Rows from block 3 of a small multi-label image tagger, named by matrix and row number. Rows with one number belong to one channel. Each number is 500 + 40 x the weight over its row's rms, rounded and kept within 0 to 999. All counts start at 0. Numbers have three digits each. After the name is the row's rms in percent of the matrix's.
Before each channel's rows are labels from the 100 images, of 14976, where the channel reaches its highest value: "place" is the part of the image that holds the peak. Only what is clearly more common there than usual is listed. The data: aerial photos of the United States (SatlasPretrain). In brackets: how many of the 100, against the usual share in percent.
# convs0: first 3x3 conv, stride 2 (model.blocks.3.convs.0.weight, 192x96x3x3, each kernel summed), inputs 0-95
# convs1: second 3x3 conv (model.blocks.3.convs.1.weight, 192x192x3x3, transposed, each kernel summed), outputs 0-63

place: top left (26 vs 9.8)
convs0.79 104:549429570531518508474497475534557497545471507488487540489514469515517519536531545472527541468562463528519529561572507456515447405537460543473472432456522518533489536499487515487485477512530492544530526480522431459488488378530434532461541475465573497483480406505492548477537432579535541503
convs1.79 067:456527565526581513467582505497577503523497534472507453430523514499489512478405509477497501472492606432489511478524564535493564508447504530503517517529490492472559497524474584471463526471528547

place: bottom left (30 vs 9.8)
convs0.190 084:519422520516497524547527463485528452459488520478514498511580538532464526552448425492474393468454460451439525518526507449434460506477550482448543498499501522536527544472514485477495536467506448560481583500515562503438477418484394493425450454512460489453528546501468507497497524470535540519
convs1.190 090:522500468499527526494484418479513516544511501533474548522489508534502513495496493489482581499469595513532515571614567477513548517492460460520519505534486526500491510506492502574584544481588535

place: top left (33 vs 9.8)
convs0.182 099:566516480507490505500532459458448522419467507545528499515577523462492552512485505514505484508475539479438514534525499542377565477494513512433498541473529523533532548515474536493535545576510485480475499502463541454519564571599510601429469541522509443526484446496432566480491532480467517518
convs1.182 081:559513518454476508456457507553573522558498479477464466558502548504498534462507481531524455553584441534472499527501403484519516509508477491482462493483489512524524488489474491508585438475526535

place: top left (25 vs 9.8)
convs0.14 088:545593525542550591453497503546500460483520521466551508514462497476524515453532501460542539507522516465519511477514508465505495429585491487467491471524485555482538447455591463518495447504506512499533523501514404506562460537515487541410449509487486496571448448539598458471488479493523590528
convs1.14 099:432578563526520527459494519522541474545540447459473511592474577512502519445540500525506500595487484541471492518488442510495434560434455464423537504513460514461518458539511488471468380483472472

place: top left (26 vs 9.8)
convs0.26 107:452429520532476484460503562515523478515457543425489526453536474507526512579512567505516539491556513582489492531472457517504411493536572499425543468486553488462503497522546540551530486517475477486466484545498462456488489460400472534516466438490598470448518463502540510499454450475577548544
convs1.26 086:515465517429547524468481495438559505507482489489455549492466587500530523398484543526476519465489530550546444494464452479450453559524489491505502485561454579571485476513529505498586388470540572

place: bottom left (33 vs 9.8)
convs0.191 092:484468497488488538548552489484504482472413518518509551504568469516440552519556488481534460457415455496523448526511535462384503522493583450481504504510545530544504512490519523519499519432498442559463520497475421458431455519506495491526417531555502421531553484477478504561493588506503543476
convs1.191 087:525512497478489499493573540513515529509505460493490524530483584491481524437481521517494508501439560499526525557582508487539507501495481517426465502516504509509514471503482495535593487466569555

place: top left (31 vs 9.8)
convs0.177 089:502498505524536566531514451458487520443529486550556453516524548502510476498464452518538426413492490424417528491546439445500506483505529504477502541549489517532472557441388524487489546482549529530519570490502500561484490509505478474482484504499419517485560571484556552484470554463482520602
convs1.177 088:545424507518506543563381490431521520548509551518479467514514499477464515474502417472488456479491571498486557580611535495498593504552452526541501528458563529521501422466517479483528541532530532

place: top left (33 vs 9.8)
convs0.92 064:545589506527504442524509463552512506381452510596515487485506531492509476522520518518496500534524597524540533522562505504448467572508555472473508540516505494491483527481403472455456493447485535490520512469562527534494523511557522532431498538553551502513570537512544578443512477510491468582
convs1.92 095:520483472528445515545498603450517520532527534535517544506480479468475479544482519587481381443493462480489480495545498532506471487570471541491476495490522510495498506486537419464476436521468508

place: bottom right (29 vs 9.8)
convs0.120 065:562554473533553539531475476574510540490439483480471508563527474497427510511505502470516528466577542496468554487432487499469458435524592489548512563499478458519513469509444429469476489537490507499546507455462535494553498518450483427478428502429576485519549519453429479467519522474420481450
convs1.120 092:514518598533449539515463533499551481541487567523510448492501551478480476381498482462455449493416463473472523448584440498492499513505587496428477499498543518516521454480501502490439469553506548

place: top left (27 vs 9.8)
convs0.20 105:573511504536522547474484514527530516506537522464500513552442546537493533466558511442531539471524559480533522498510500421555437466551441496477477491505473555533520510510563495522483505449513474475564505508501437554601451504498521563415561524513553490598509482499600435455528509490511542542
convs1.20 109:450551567595500523447487473487524473507521494509494513629501588491486470509532491562525495571503498502456518514530475509465402507463478500472558514515439498444470466507514490490468434494467462

place: top left (25 vs 9.8)
convs0.15 096:545575535539549566440481497552510469498535514462529507524456499501508533456534466444518552479561505464498542463523487462526480465591490478493504509510467560481533478459583472505460474516506503490549509514556409519588475557519511558425480521467499520560490441529576431465536521472525595524
convs1.15 105:473536607552492538448482524477535483552536460483503515591490562507504480470519491515517495606521477543438474546471439501499458535443462461438551493497429509460483459517502476497442384486472436

place: top left (25 vs 9.8)
convs0.170 102:491521527567518557539499477501492527471506501464542471520527544533501455543504469542547402461401469435452479512544447446491477434484503502392491513525528551556488530460484538473522530516510498522492542468465509509515448424503476556414546511492476519515564549545578557473459521530488488577
convs1.170 104:546457475489543514548410476503526497537496514505476496543556521472482497488537432482460497583555579494476566558490549487502573513463477504563503531493506510548491478493553497489548547485515469

place: top left (29 vs 9.8)
convs0.39 115:467440537523483495464521548514547489495479537426502519473529477502517499571530578515513532484551514565493511530482480513493404467548581496417548492472565485454514510522532558572527466510524506455470475534509470481488519450433491570523433425493566476441501467507549527504451454481587547549
convs1.39 069:466514478514557508515586486508578509459487484477480531500444511482527540448460523439489451497454529535499402544402506504483478479509493470553510492556515548516479536585556446527567443535534545

place: top right (25 vs 9.8)
convs0.10 094:600493493497481587517466470472482491507542525529495533525426512477508532483473533476532574444484460527595528506481571516539419526503487469535517440491529505544479556539535436540508480397506461527501545466528477501445473496584435518489544488509521463557548589480456450500492491465460482519
convs1.10 108:468533477418466494552484463477449503451491549511483508541460489524497499529495528510517516409402518474512550394555497493474443461564537477475545541495459537497493534508480548560428473529545533

place: top left (31 vs 9.8)
convs0.98 104:482492512571508523488520526462557535534541453471565522471434505505512501470532467480525402515518552493515541503539502459489476503497498477487489454539460529556537574529461580528566501498560521458588565514523578481533450430476505558464554529563464473533502541530608453513530528507520529543
convs1.98 104:504490514575504525498534488501480491511476509487442492599509591484488524493512495496500498493495545493462574581572525507458467451501484524558550512525584472480499481476563507541571560454507570

place: bottom right (25 vs 9.8)
convs0.23 108:485521475460529553457483540508507506541532504488507459545443491506522527473548495430519576419584503432487563466518460419565505464532463497516482549537483579539492511507577466511491479546502452480535514541526422573523513487500542465452473509425510466536494458485564458493565547525426514540
convs1.23 103:462565555614517506413501516486514496506524449513500507617488522505508462507492470500493526546473520487433521497457469519472518473518461528540528480497458485444491483494502487503446544482470449

place: top right (27 vs 9.8)
convs0.60 087:570528518500533491493554458576446466452642520518520480549449517487505541459490499487574588491533492489488530456496513518519576486530505499598507486473513493465472496481476473521454512443522494481568539486510441495466560475487503448496399526525480486483531499461551525469487542484412565518
convs1.60 097:523479502400472504542476513464520538503547496504464486467505434525479552520441556406503499446432485442417493541605487493478500499558499492419487501430490533456510480498474502509459529578472481