A small multi-label image tagger, trained from scratch.
Data: trained on aerial photos of the United States (SatlasPretrain), 22.5 epochs.
Rows from block 6 of a small multi-label image tagger, named by matrix and row number. Rows with one number belong to one channel. Each number is 128 + 24 x the weight over its row's rms, rounded and kept within 0 to 255. All counts start at 0. Numbers have three digits each. After the name is the row's rms in percent of the matrix's.
After each channel's rows are labels from the 100 images, of 14976, where the channel reaches its highest value: "peak on" is the class under the peak; "strongest on" is what is common among them. Only what is clearly more common there than usual is listed. The data: aerial photos of the United States (SatlasPretrain).
# convs0: first 3x3 conv, stride 2 (model.blocks.6.convs.0.weight, 384x192x3x3, each kernel summed), inputs 0-95
# convs1: second 3x3 conv (model.blocks.6.convs.1.weight, 384x384x3x3, transposed, each kernel summed), outputs 0-127

convs0.17 107:157173150133115115160114147122092117127132150125099076173139152117150129127160142122105110122094120128133164119133113154118112128089131120115151133107111109150158167122137159109126086127139113153120139136153123085154127156125114150132150176094125110131129134155179123163128053092146130142
convs1.17 105:093148100164143101143139140106127108115121159151109131133094108100161134132132118151124109124147131103159129164126110146135159104122133185134078121106096114158145101097078133102137100190126193141129103163095112118092091147152127155085130133144126104097089104109106126103173135097065105119133164110129110075112082111145112098084125117143137148121089129109095106155164161100125129126119
peak on: building
strongest on: building

convs0.259 103:076151153155146113117104129093067130102118126120125135150109106132108152156153110133118184110115169117116095142132097155124111119124094165103156149144119140179123145147142141117119097125139100121137085130150139121092101171125140134076124109146103110127140141134131146127182138097147117124
convs1.259 096:144133125115161096120105088125138145103126132140178122123130118134100142121128164114134130100130160125120132166148187114100135088131118140091170183166120118161146123145141143133112137105138159119111124138151128139111137141117135134133153145174138093097145114121149117200141127138119142154159169117117170168142163104110115092123157142080104120098117104137106146172184109158131110114156
peak on: building
strongest on: building

convs0.167 075:112158155136092101131113149115119127135173165125091154130138094136080167113149145135121122107095135159153108124161125117122108177108108096133129111131132102116169130118109111081125140080113156118130156129162124126085116126176092121144120143103143104140121087086058106099082094085111127148
convs1.167 098:108086100138103106103093115125103095119183094132074098094144110135150166108141155103103120126109124146095133143125166118129132114129117139119094149119164078155107113148077143098135110141107144129122106161105109146116152118133070174116179181090176088128126117105115111122127191074144072141105119104113128117134162117104120144147091095158130113113087143124140116186151155157115117125136
peak on: crop field
strongest on: crop field

convs0.122 097:127135110127126129096141104125114114101102105115139116139118115105141159113121181157120129114092103085129185103170113120167124108141136113126111120122140113096128133115112115110121176130147142121142114142122141152141116171119167155126094132146134171140154102158065126125135106144147146194
convs1.122 094:083090140112106153147123101171098121081109108092087111068121092143139120097114093140109107103124126109114117120107153112127112101103111121135116117120113129111126104161115096159131081132091110155142128089104090134168111137109132148167155093100133132174113071137101158145079104120129144133103130145141116120122089128139144125110074114148146123127119127127151114124099160151121107149125
peak on: building
strongest on: building

convs0.156 096:140098093115128152083115110097148115142119087124139143109097135132117111140148133112131082129145127113067083144073118117123139095188125175096147139125107113129109117141109071129082150129129078154132105114134160109146125123158150087119150123125134073114109130174138120191123122078126144096
convs1.156 110:150133162127121161080083147157106105114135138126170113133152125148136153121135136089121090143196134105149118103105141152138172074079122146141152122116110131149121150129114126132112130158113167132170129128149128168147138124100136147089140090120138117124119074156091155129139141125115139103106178163173124140135124126138155184124155098115100142092144119182111108101107128123131166126128
peak on: building
strongest on: building

convs0.139 108:139157122132133146126169110135144074116109125136109103115113127131139113160110122160136166121080140098149113120166110132142068145138130123120150120107126121087134110122131093134133050131162102107114127148138131102088117165119168148064135116120134183112123152212131162143134126092157152152
convs1.139 114:126117100102110124112135078139110142098126094111159105135100115182116144085108155123130104109111131143122138154123146078133124081129106147107174135158129121168134139132140100150120150139133103141153176058119150184145080134116119146154157126131127141171116105091132133164104153127129142109117157115114160121137115133133136086075148140078179127131098112146090101125123156131127134146135
peak on: crop field
strongest on: crop field

convs0.378 082:145118099126138156170137148125101094103120132145131129080128115131163079122140145086154165155180085147139114112108078129126130136147138172173171124123096084145138133137123079151108120084110084129112136118169082124129134158115128167141132168152116146135129181159139160114174133155120116146
convs1.378 085:126152132138124109119136152092129120140137116138115135116115109119137135107093119100134117180168124103103117100122121092107085149109166108103142149154131136104105134095135168130125112132129153155063067120137132141123087161119146108155137096108110140119081111110132119144088106125151158143141101149121113090110087118126119147113106106091127105102154126127145121030113101115131116146106
peak on: building
strongest on: building

convs0.118 099:149100107113090110133134166155116149103136116136079133100096113140103133183136134123126135105120124173142108125182142125078124109124121107156158114105143122140111119140117148122159140085131141128088145128133094175132162123155164105114142162137094183157113133122112122163122111115151174128
convs1.118 111:103165108108094147109120137147117093128173110114110127102157119108141151129139146121121123073171121173094126112095178108142114090182133147112115129125122107185113097123128112110127140156127115110128156172139149129149102188129105118130164099118117155172139091127104135091104140107109122126114130132111128124160133076082136122132116112111142123123109110147117156158145152143124115114164
peak on: crop field
strongest on: crop field

convs0.157 099:116109108115132143085146133123178149177130065141107158119130122123149088159169125119166134109138132093126123105119088123113177100131133112107108135136115130145112111132129092113116097128131108170124105105127150132141125183172149174085103120118111102149116078151089133141136138112128114125
convs1.157 101:123112143115154108128099138152099102147141133076116106118151106139146113126115155137123124145121136121139121103110137111122123137122166172090126124131121137141121137153130087122116107151093160125138117136156123145135142099114121161126165092134109121142115111132120114138132097103096121156131123128115134122143132131157125142096112123165123111119091102180140098115143130199113147127154
peak on: building
strongest on: building

convs0.264 127:154165136128109104156111169154085139097110147127106093150134154107153134159135124133090120122111127155139166144146127154121141132112106112098146142098149096149123175132123178134135153137107120179104138142142129103134134120120120123143150154113116108161119117155169117169104069086146142121
convs1.264 119:117111068126159123136111145120113116125126160128123124133113092109147105126117113154134135128138119129161145136112131153132173087099096171158111110119116135096134117106097097121136114142120138129118130141114138137108111122148132143099125135128110083100156120130108118097198134094074094126167142073091102138099134090160090127097126125139145126137096106115088116156126148118095149080146
peak on: building
strongest on: building

convs0.163 092:100113117095109146108094127131170132137135100124129116139098140103132099149132092134151097135087154092110114131126092112113133102139103128078122138103126134167128130109142088067097119135123099116104144119136113110088146119147110159081142112112103112171125084135097099135180119113122111144
convs1.163 093:160127155111122160128106122120133098163161142103102147145144111180132132092128169098115116123100112123142144100118156145111109102100148179119166171143131133104108132142130101155129136155113160122144155110157163178106151093119119148158133130128124103122123152125124127130138155127140125135149131133114194147123126129149128120124170106141155137120082091172107114112132123148125125115140
peak on: building
strongest on: building

convs0.280 104:072187140148144107097126117099101132118109097113118153139110112121132165129143110150123146131127128137141094150128135163129122162150108172128151137134110140155141173126097132125121132130132144122142082137144130127096115178119147135105086114143071113136152112146126145100159152100135151110
convs1.280 106:126119122117168092109113089113137137083114121127184119108092101109104160120108141122135140124150147113119130138149165114086133100134113138111148149163128120136148125154131140125127099087148158115114089105159120139129132147132127119153154147132138113138158089101149112172117106135125134160160135117118170179115147115085132123149144134073158119081116094159130151161147087161127086113149
peak on: building
strongest on: building

convs0.160 094:100123111095136132118140112101103116138110107153095194132156117109123158151151129139135117096140141138081087101112141161116133145174123115160143170143135125165138122128110125124116115130141126152141101114124137118111110133100198093136116088132109111141112132173120103155100168078162160119
convs1.160 103:124122105132165161106114108144163141057093157141180111135151147138095165138151158102132088134162144147133135079132154128149147089078115169133164140125118129177129107113127133099108107153136145133136148132161169129148105132123109157083177111128154082128127115151129116133140145088123119120114153129152139131146131123117147147142155149130118124099090113173099106173160098132129103112166
peak on: building
strongest on: building

convs0.368 074:140108161132119157141132173099129088125121148137117104114115113110171126130148137131197141145133145156119141131143096126124124110095128116122152142124122095156129147127103099057129130069086116082065156125184122139144147133136090091140122159111128155111112158140135124133203110140126129136
convs1.368 099:113147105101143095159116126080158095105136141111098122109129131143096102091113129104187109155134119147101098096111144119106136116103106120138146139136090135146129098096113180125128090136137160171093091147135116174142091131111167106164125119163092141142148112133107128163085094150134140127098147147134106121119080112090158129136101081073122102102127131148140113073120134142116138132108
peak on: building
strongest on: building