From a checkpoint of a small multi-label image tagger.
Data: trained on aerial photos of the United States (SatlasPretrain), 203450 training examples, 22.5 epochs.
Rows from block 6 of a small multi-label image tagger, named by matrix and row number. Rows with one number belong to one channel. Each number is 500 + 50 x the weight over its row's rms, rounded and kept within 0 to 999. All counts start at 0. Numbers have three digits each. After the name is the row's rms in percent of the matrix's.
After each channel's rows are labels from the 100 images, of 14976, where the channel reaches its highest value: "patch colour" is the nearest of a few named colours to the mean colour under the peak. Only what is clearly more common there than usual is listed. The data: aerial photos of the United States (SatlasPretrain).
# convs0: first 3x3 conv, stride 2 (model.blocks.6.convs.0.weight, 384x192x3x3, each kernel summed), inputs 96-191
# convs1: second 3x3 conv (model.blocks.6.convs.1.weight, 384x384x3x3, transposed, each kernel summed), outputs 128-255

convs0.236 098:568452465569477384608533590477494505531482567557458448494423495436530471546477423475458477520590493489490500501460538459492448441559537559510462489471559479523533567532503569533546453534561472424519543448485538619551433521590392542389451501503434440452452507538494428493564477561477482544
convs1.236 098:552449534524439569498492509436492345600530477557575566473526435553527540523478578487434620508467540469598532458487411503533458443544517581453551509417499621485506496548478535462533478498597605547524487510467486510559418515448558578514460437513535500573555534575502585521506487519554509505582546549623468517506479485529519447512560504476508469563513513416546490499456443530454496529542
patch colour: grey

convs0.44 103:485477475499515609499528397656482477458471494543443526519461522438477428571531563482460474447507550591420558533507602598537595497450498481517508486547498516540506390508507401451490626483408488535458530475548483450453501515540627481533434465452551524510525569464542571445454606547487577447
convs1.44 100:564499525438517485508453411529499531429454542323518451459556471491558446465453468482482389486485513437474346622493570476466536529456392414567446509602479401497416448476565455528417570512467559509508480476481541534587586413409571478472486422556494482497431409510558467505459475517487556556459445444481432416521469481469502477490400388446534441459455463537471465465517448510505532543498
patch colour: grey

convs0.257 098:394482402479577413481449517348459484489480513549394507495478515559501613530470413497499486497483414454426466542471544464457424509520447498492506496433498406522522501520493462512454358579591476487478474490526502478453452483614421503516413527467474587470455483503518406543547512550504477569
convs1.257 088:570427659365434511423423520438506486563580587439528480527497540620502499517457576455580498557485562516570511518546487486436455422456470557598616494523507570487538460560497490461476530468579497660518496514498509520485467524528474559570468411484456424492581554531491431538509506473624566490474572534528508522491583562513424568578588544446545383465430577470513532462466538536498459518409
patch colour: pink

convs0.319 090:518538499490494478440561507529556468532543537509501529519503491553551494509441459461513534490525524497502451469392489546479541477579501567490527407428380480503502548523466450535501500518557582594575505501519466668518501463572334526468523455431500445492503527506493485472539454474438519494
convs1.319 093:478492538547523452462441470502503455559484545413516495472572506567460495467516519453432518483468524468537582557613489506530553400539482460456499511509482371515501520521516479469445581569576656454570532541464489631591448445432549413481454519600505475556514409408534491501527514420561499587554427470513487566496449399453512417471492506518420547512548589483547392524405502542420522484492
patch colour: grey

convs0.189 094:449456462501569447548463516449541428554468515506423482488499477545558571531577561503531545483493543494427430495441464485423579532489499564460471524518479535481516667522510548496525405501480531383524543496492555570563496491542559485398582462509373529472608557622546516506516548435557506542
convs1.189 100:557492562572525516454423483462479485589453449551542529517515473540488527523479516461560583582516470459564540567561560529464513520520537473569477561549548574477433475521567603416483574569523542544534537553460453520500628498606460545590460454499547507563550470559532470548602568571524513442510560495491514640511528505548502551425583623566475551578531505458521498454468498470505557549514
patch colour: grey

convs0.157 099:453465456420491359538477481351639472437471512467513489485546479530466551441454522447499563461544461543522464538500468503384498431533483556464450513449560517543535579472468491474505472505501494404545458494515543628573470447436494456424419555479517467446563510560486517568540498511490540452
convs1.157 101:496452582577450493474537511504553428647480515540587542444488467567565463465545430478557601572521502445541486438595487546476471497563528535517476509519544571447492509557449551539509483508537661599596608515523458549500553490452572520590476464457451508595537468510595487586503539562485574571532469509474475584483474536542533535535573474490483465513559572469442502398501449463520538587549
patch colour: grey

convs0.365 115:546566437581467478460427542456543524620447537461494494499480432443567469489548537506442530476497511515463460391481486458536527512454439496457478503511478523543515553463423433435453582514505548528495513455449498490505508433544554448463488445588535432531514582561455555575489516485456535568
convs1.365 111:546517480542519541437536396455467569648493513561486475413467501545476490506499559524521472494489494495513485459487624481529474499447496497588517459543451528533471509427512494511503569462545445556491564591521519489484606460555488543477462402540593538391688576587527396631500682523498348456506570525411411539486510509578477457374475600600478392497497483525545530512546524495538518538483
patch colour: pink

convs0.256 111:578524514406535596552498405581459438491513423471436514477482513511582418505489519548503494527480573565426522464458520578397492546464571558531537502596542500551516455558504522523523518529454483545585566441391508536504476440597548451619453453453537546572439557490555576479463446630520507544
convs1.256 113:608573463548518513569461558470473510455448472438385423502502563448392465537482526540492460470550495482422464475521542511412493526536515557465465510570423452485528444492454514588501548477490433519510413523569475531574463430447483558400589491528583450534504549492450546571563538505582478421461448494452487530534504383462522501467448463484509493452490533580482468487517535549450482459440
patch colour: pink

convs0.350 092:497484545482545482603447522556517466418488552499559551495477524505423537496513608499501521458599497531462421575465459632494543508555595487503550552571418554444551502516529422470419557466435476592450554584592513464397459507532532507486529503484517487458551525533558495502515516576572606467
convs1.350 100:505510509591479571521446515554500478495508500487542539451462430464599503535535509607497584447420528568543488563562523509571541604477591451536470471480481521450569323524504451588404529494495558456526562493518453532483521526521608406543501448590471495531491505539493502503495446488477580546486499507531411537523522494415569526516454547523469432454428501501467501516515494494597534515464
patch colour: grey

convs0.383 101:543467559411512571638475475570489440431484573516565526499451523472509495512533561545503520462603508517530419584420408567551530516575604497541528465521392512407533532523524416462448563489484463594480544560532491463424488538568535520511563480579522457418534500534519531499489476602560562408
convs1.383 110:497537480577504603506427531579499521507534542532595510448430415470622537547540528588455580468461539529521501529556496488580492633495614488497501494496504570426568308562486504540394471538512559426554518483470454558487505531498594450557448459546483518576497521543496515506513440515462550544532513531547421531469503491416586469486470563551454475461431497496491500545529485482573533514479
patch colour: grey

convs0.187 082:533538442508527403552479544511436481423485512412485456524438527530477493525554516477534533480536536453554661487526473538546572465517532541523550478552541499464520497442436502493538477385474465538461491493541521549477538432592415499472575447422432460512510460544486564526476502456528449481
convs1.187 092:499519515472581541516428581615537498429489464509533576485519430466566529454524479459635554565495513488593558564498470473406489512573538547537484502539531350484511580467528481479558514570477510417510524535438529526513538445499493496464435495522517482499466421565492368473537502494479535472498439569567467525453565407439530560512527581545478491512497482532566513455516530518527511482505
patch colour: grey

convs0.169 107:555498577530507555555578596518590530511526447562496499527465510532514490532475585562545467528518554517534473563620582620485368579488504609532469564602521488486578430554525599467495563518532651497577533421492555517517514433500499463460531478490463521538413485525499500533584539477479493528
convs1.169 100:510528561608494571470511506466471489520511560592530540486472505548564504540498509543527601515528370442430458533519552572513479511486574495510473508459508597489569356460503485558434497471502503577529513526509576518555519525508594520505491506557555469552417468532533556439537460495517544479504541493515493533591524484536533526470487545537501434441481552553572513527451453464500543530566
patch colour: brown

convs0.59 101:416599507493556530504499574532432467509525498539602490542534532560495528481583565566513519471421547399485439533472538445467548530543446523487522523530383503482443478429478630539533410540561556520526539578518550404545537536482513493530610585632578538483475548483529525368504484460542428434
convs1.59 115:407501441400453467475580473532478503599573571544526444501445464578497467473469497415497511552493568441444477424539531522414534503543451495418486488452507474452580627422440505538587509465445471523498577496497533446444440569583437504494458455531484507552598500497565479586500602471493446496546573507539464611439524439506576521451493501581492520411560553497613500518469506446450560586599
patch colour: pink

convs0.27 065:561488500532541547525493505483534474467502472508481484528509487420445488529545582522512480527486517582425620514561571632518597422499503509508496505517515512516551380481493443401474497431444508581516486520614522550513521487399582500451430477462496507529475521436496615485517610598544514471
convs1.27 085:543523557520492495455480449505512466501422459419541503474528479481600490445496484515503434485444539479519451591435530468502503549444441417591501492624476456539520488426490464501486569541474528535439488551518508501536598493463492409486532386573530506406517402551569435510415555504448532543486405417527432496510489488465493521460437513520557368454413426579488549425506431503515549537556
patch colour: grey

convs0.351 099:466490476454558481512499464558499610514547560469547461498479474519460527511563460563599561418438467435465560528617456378478468521492519448468478472450574475498492505494449453574533499532530488493525515503482534562555542481522483464432437573452520517548519499552404423514463483568549414537
convs1.351 092:443590498436478427430503498495501444531519490526520573544565511502530548581376522487452498503526461517456507528458475531485467606601443459441561525506515430496620492494441649543470462479463506497552523458501459454386505560535447463435475523485483568592424485501454520433460449489466468445557635528410410410514464493460438522554458529471454477481532438494611444537491492452480460580554
patch colour: brown

convs0.121 102:486612535531456545450515589504461502546475497561480529534457486481502559533591488487513518446500516538520614491558512459509523571372476486426491562524612541513490528472418485532471492545498559496584491413489584542528484458564485429475523495471477524561455544485528527553617462548474479573
convs1.121 103:474571526521523447407568435524402575553521524506527531511429433539554543453446400493530464467453509489543492448503497460418523509499491564500512463513442456437563535475542484451524633522449417456468549576481565433547469517546424522443494442520595548418632501577522455615438626446487439475454597497461386537502573420496585510451498564526478488495555449513504530509517467534524578517532
patch colour: pink

convs0.12 099:458455472472561640482582403590464496442490480496434503535460544519436462522602601479465572424486580564487550495519614572608620515522513515488505483548453531505460383472516430458464530506429483503424480487518500484410490516516544464524452480461540537501575572519611534478441613507499571412
convs1.12 107:477501527502537542527464477533530488405476550299531468479566491409548490516463415434483432553503498456498371603540567496490561545423405401626459555612519392516376504469598482529452553504412555535523468487489555563570635449498611475502441484549539496465453468532569455511473448480529602574455458482456494481526519465492492494596434468421508506507450478505471490472480474481579570545474
patch colour: grey

convs0.173 103:467497482437544391515457526317543442497476511493471436484502493588520524487562597470501533494555526532542439513497464559423563496544524555454464518495490585504490612502442514527557416510478529398537500471517571635529472435437473488394419519492489517482626513558564480512480480535545505490
convs1.173 099:489498575558519507455465473506541443626471509533513533458537516551457523480526477442531645589516460492562509512553512542457484556609569498538423544513566516469467520512497611427507477531506587521606574478499445518476619515566572538545433463455538520578516469514545495569584534581528530495549465549487484679482490510538542550487576572528452502584560488440505511430503456464511580572510
patch colour: grey

convs0.370 089:540456569494491454511454504472496491449537540507499538536503517526366496509529609480486460564522498501507415590517541625404537503513513509542562582593379510487528461495535458469424489450486475539566580503622522459483457513502404551433550525459486430444516498493543467492588484475511610530
convs1.370 096:497454516475479516534425447529548478448461509370551501499495469437537449558541565588477536466416555550575529599558466471555597548489500486507484426400482570509456409513547390584398495498518578469512556462479467502478513517534606397552465461562516488566453497441514481533494494466487600535469578470544437492501543469454551581499435510494525466427502501523530476522509529491492476437464
patch colour: grey

convs0.69 098:480415483424504571379495530635512482522504497497486514530470504529514500543501569510529515427444533508485565483492486542505641555457524518525466458559507518485473426466500474472461542493432560510519433585573476490436574475525514478458547513496459552543538530520569508522478528406460570472
convs1.69 101:434456493521555513478463461453472563443518486334556442519572548413508440518466449466552522486577482457407418542632564527442597473469462388533410580530515315524486496500470474557485542540442511493434521489488507549536576427444521469491448501535450461498415496478574511486465436345539474531480493492446503492494473439535505482504442458438424569586429500452455426502509506442541565482466
patch colour: grey

convs0.172 100:585420592433505484567544505476603571528525511513544470532550479513589497537482545535491472571482563516533433532587559563405386582507511621486504517540467476544585521540536577493514487467527516468506498554504555485551509476404498509460579451555456544479444449523496438461604470453502505530
convs1.172 100:533512548480499537514508519469521456575487579634525547486470502598495504547491489428504601570528397417454491509504522575513460419495497536464467507399519642466479440529479415482460467499608533579507529555487478541567490492464570585505450512492516496531455472570552596494515504478495492468605493522548575572562513459500492510457480517553451487443462555540549486568447417444450590548607
patch colour: brown

convs0.86 113:458526449448568348465414448433574535409532532471485496512573525556419558536463571483551478487527479530494530484539468508560534506502513535467470459462535546525557477456455484550506502491400523471461435420523510635475547376539453414454448421408443474495523476511567475577504569542468579465
convs1.86 111:491550604539531358513560575492516438548535585546525470430546558603498501436522404429612599579533477476499490518623487554437443487535511506547439546560526478417501518539501485509559600489379474530583598532515513499465579559528465472494517556468531632507520453514550466495576490509582488506526506566465481549490540515486452467504523605528493461461510518484503537518548558536557561588488
patch colour: grey

convs0.182 103:569468577536511539557586587498589584525516473551509478529507498507534478529467576563532486561503561519539451574633565634448342593479497620523503540593497505530578471546548597453475540475526615503577558482498582523531507450480454487431544469517480506499422400529507498531604543420465461554
convs1.182 099:519536550586501569482507496461487485528508574600528531493478505563554499549499516542523609513521376438439465535525557575521469501488556496512492514447514632487542349474498471550410489459536516573535514530516540529550524517500594527512485522540550478559418467526536572448549465501503530484529540499521518540589524484537526519459494553553499447442478560558571504540440455471492541523574
patch colour: brown

convs0.354 095:444489481452579474511479457552490600506549566464528460493478475518452558512565452551595559411426455429477552526615448395474471528489515440486481482448576477497482498481451459596517496534537479493527517517492530551546529482502488471425449574453525540545513499540417414525483485560559412551
convs1.354 090:427564500412479426432481456491523463516512466513538567560557517503549519554363548495462480475528476526455490529451504527497463613589434457450573515499508400512640487486445634572463466477445459516513532462515467447372504570523444451433497526494461540575434473491457540428461445458472487460549647526425404412514486493437475525567463533479468480514513447473566448570510501451503450570552
patch colour: brown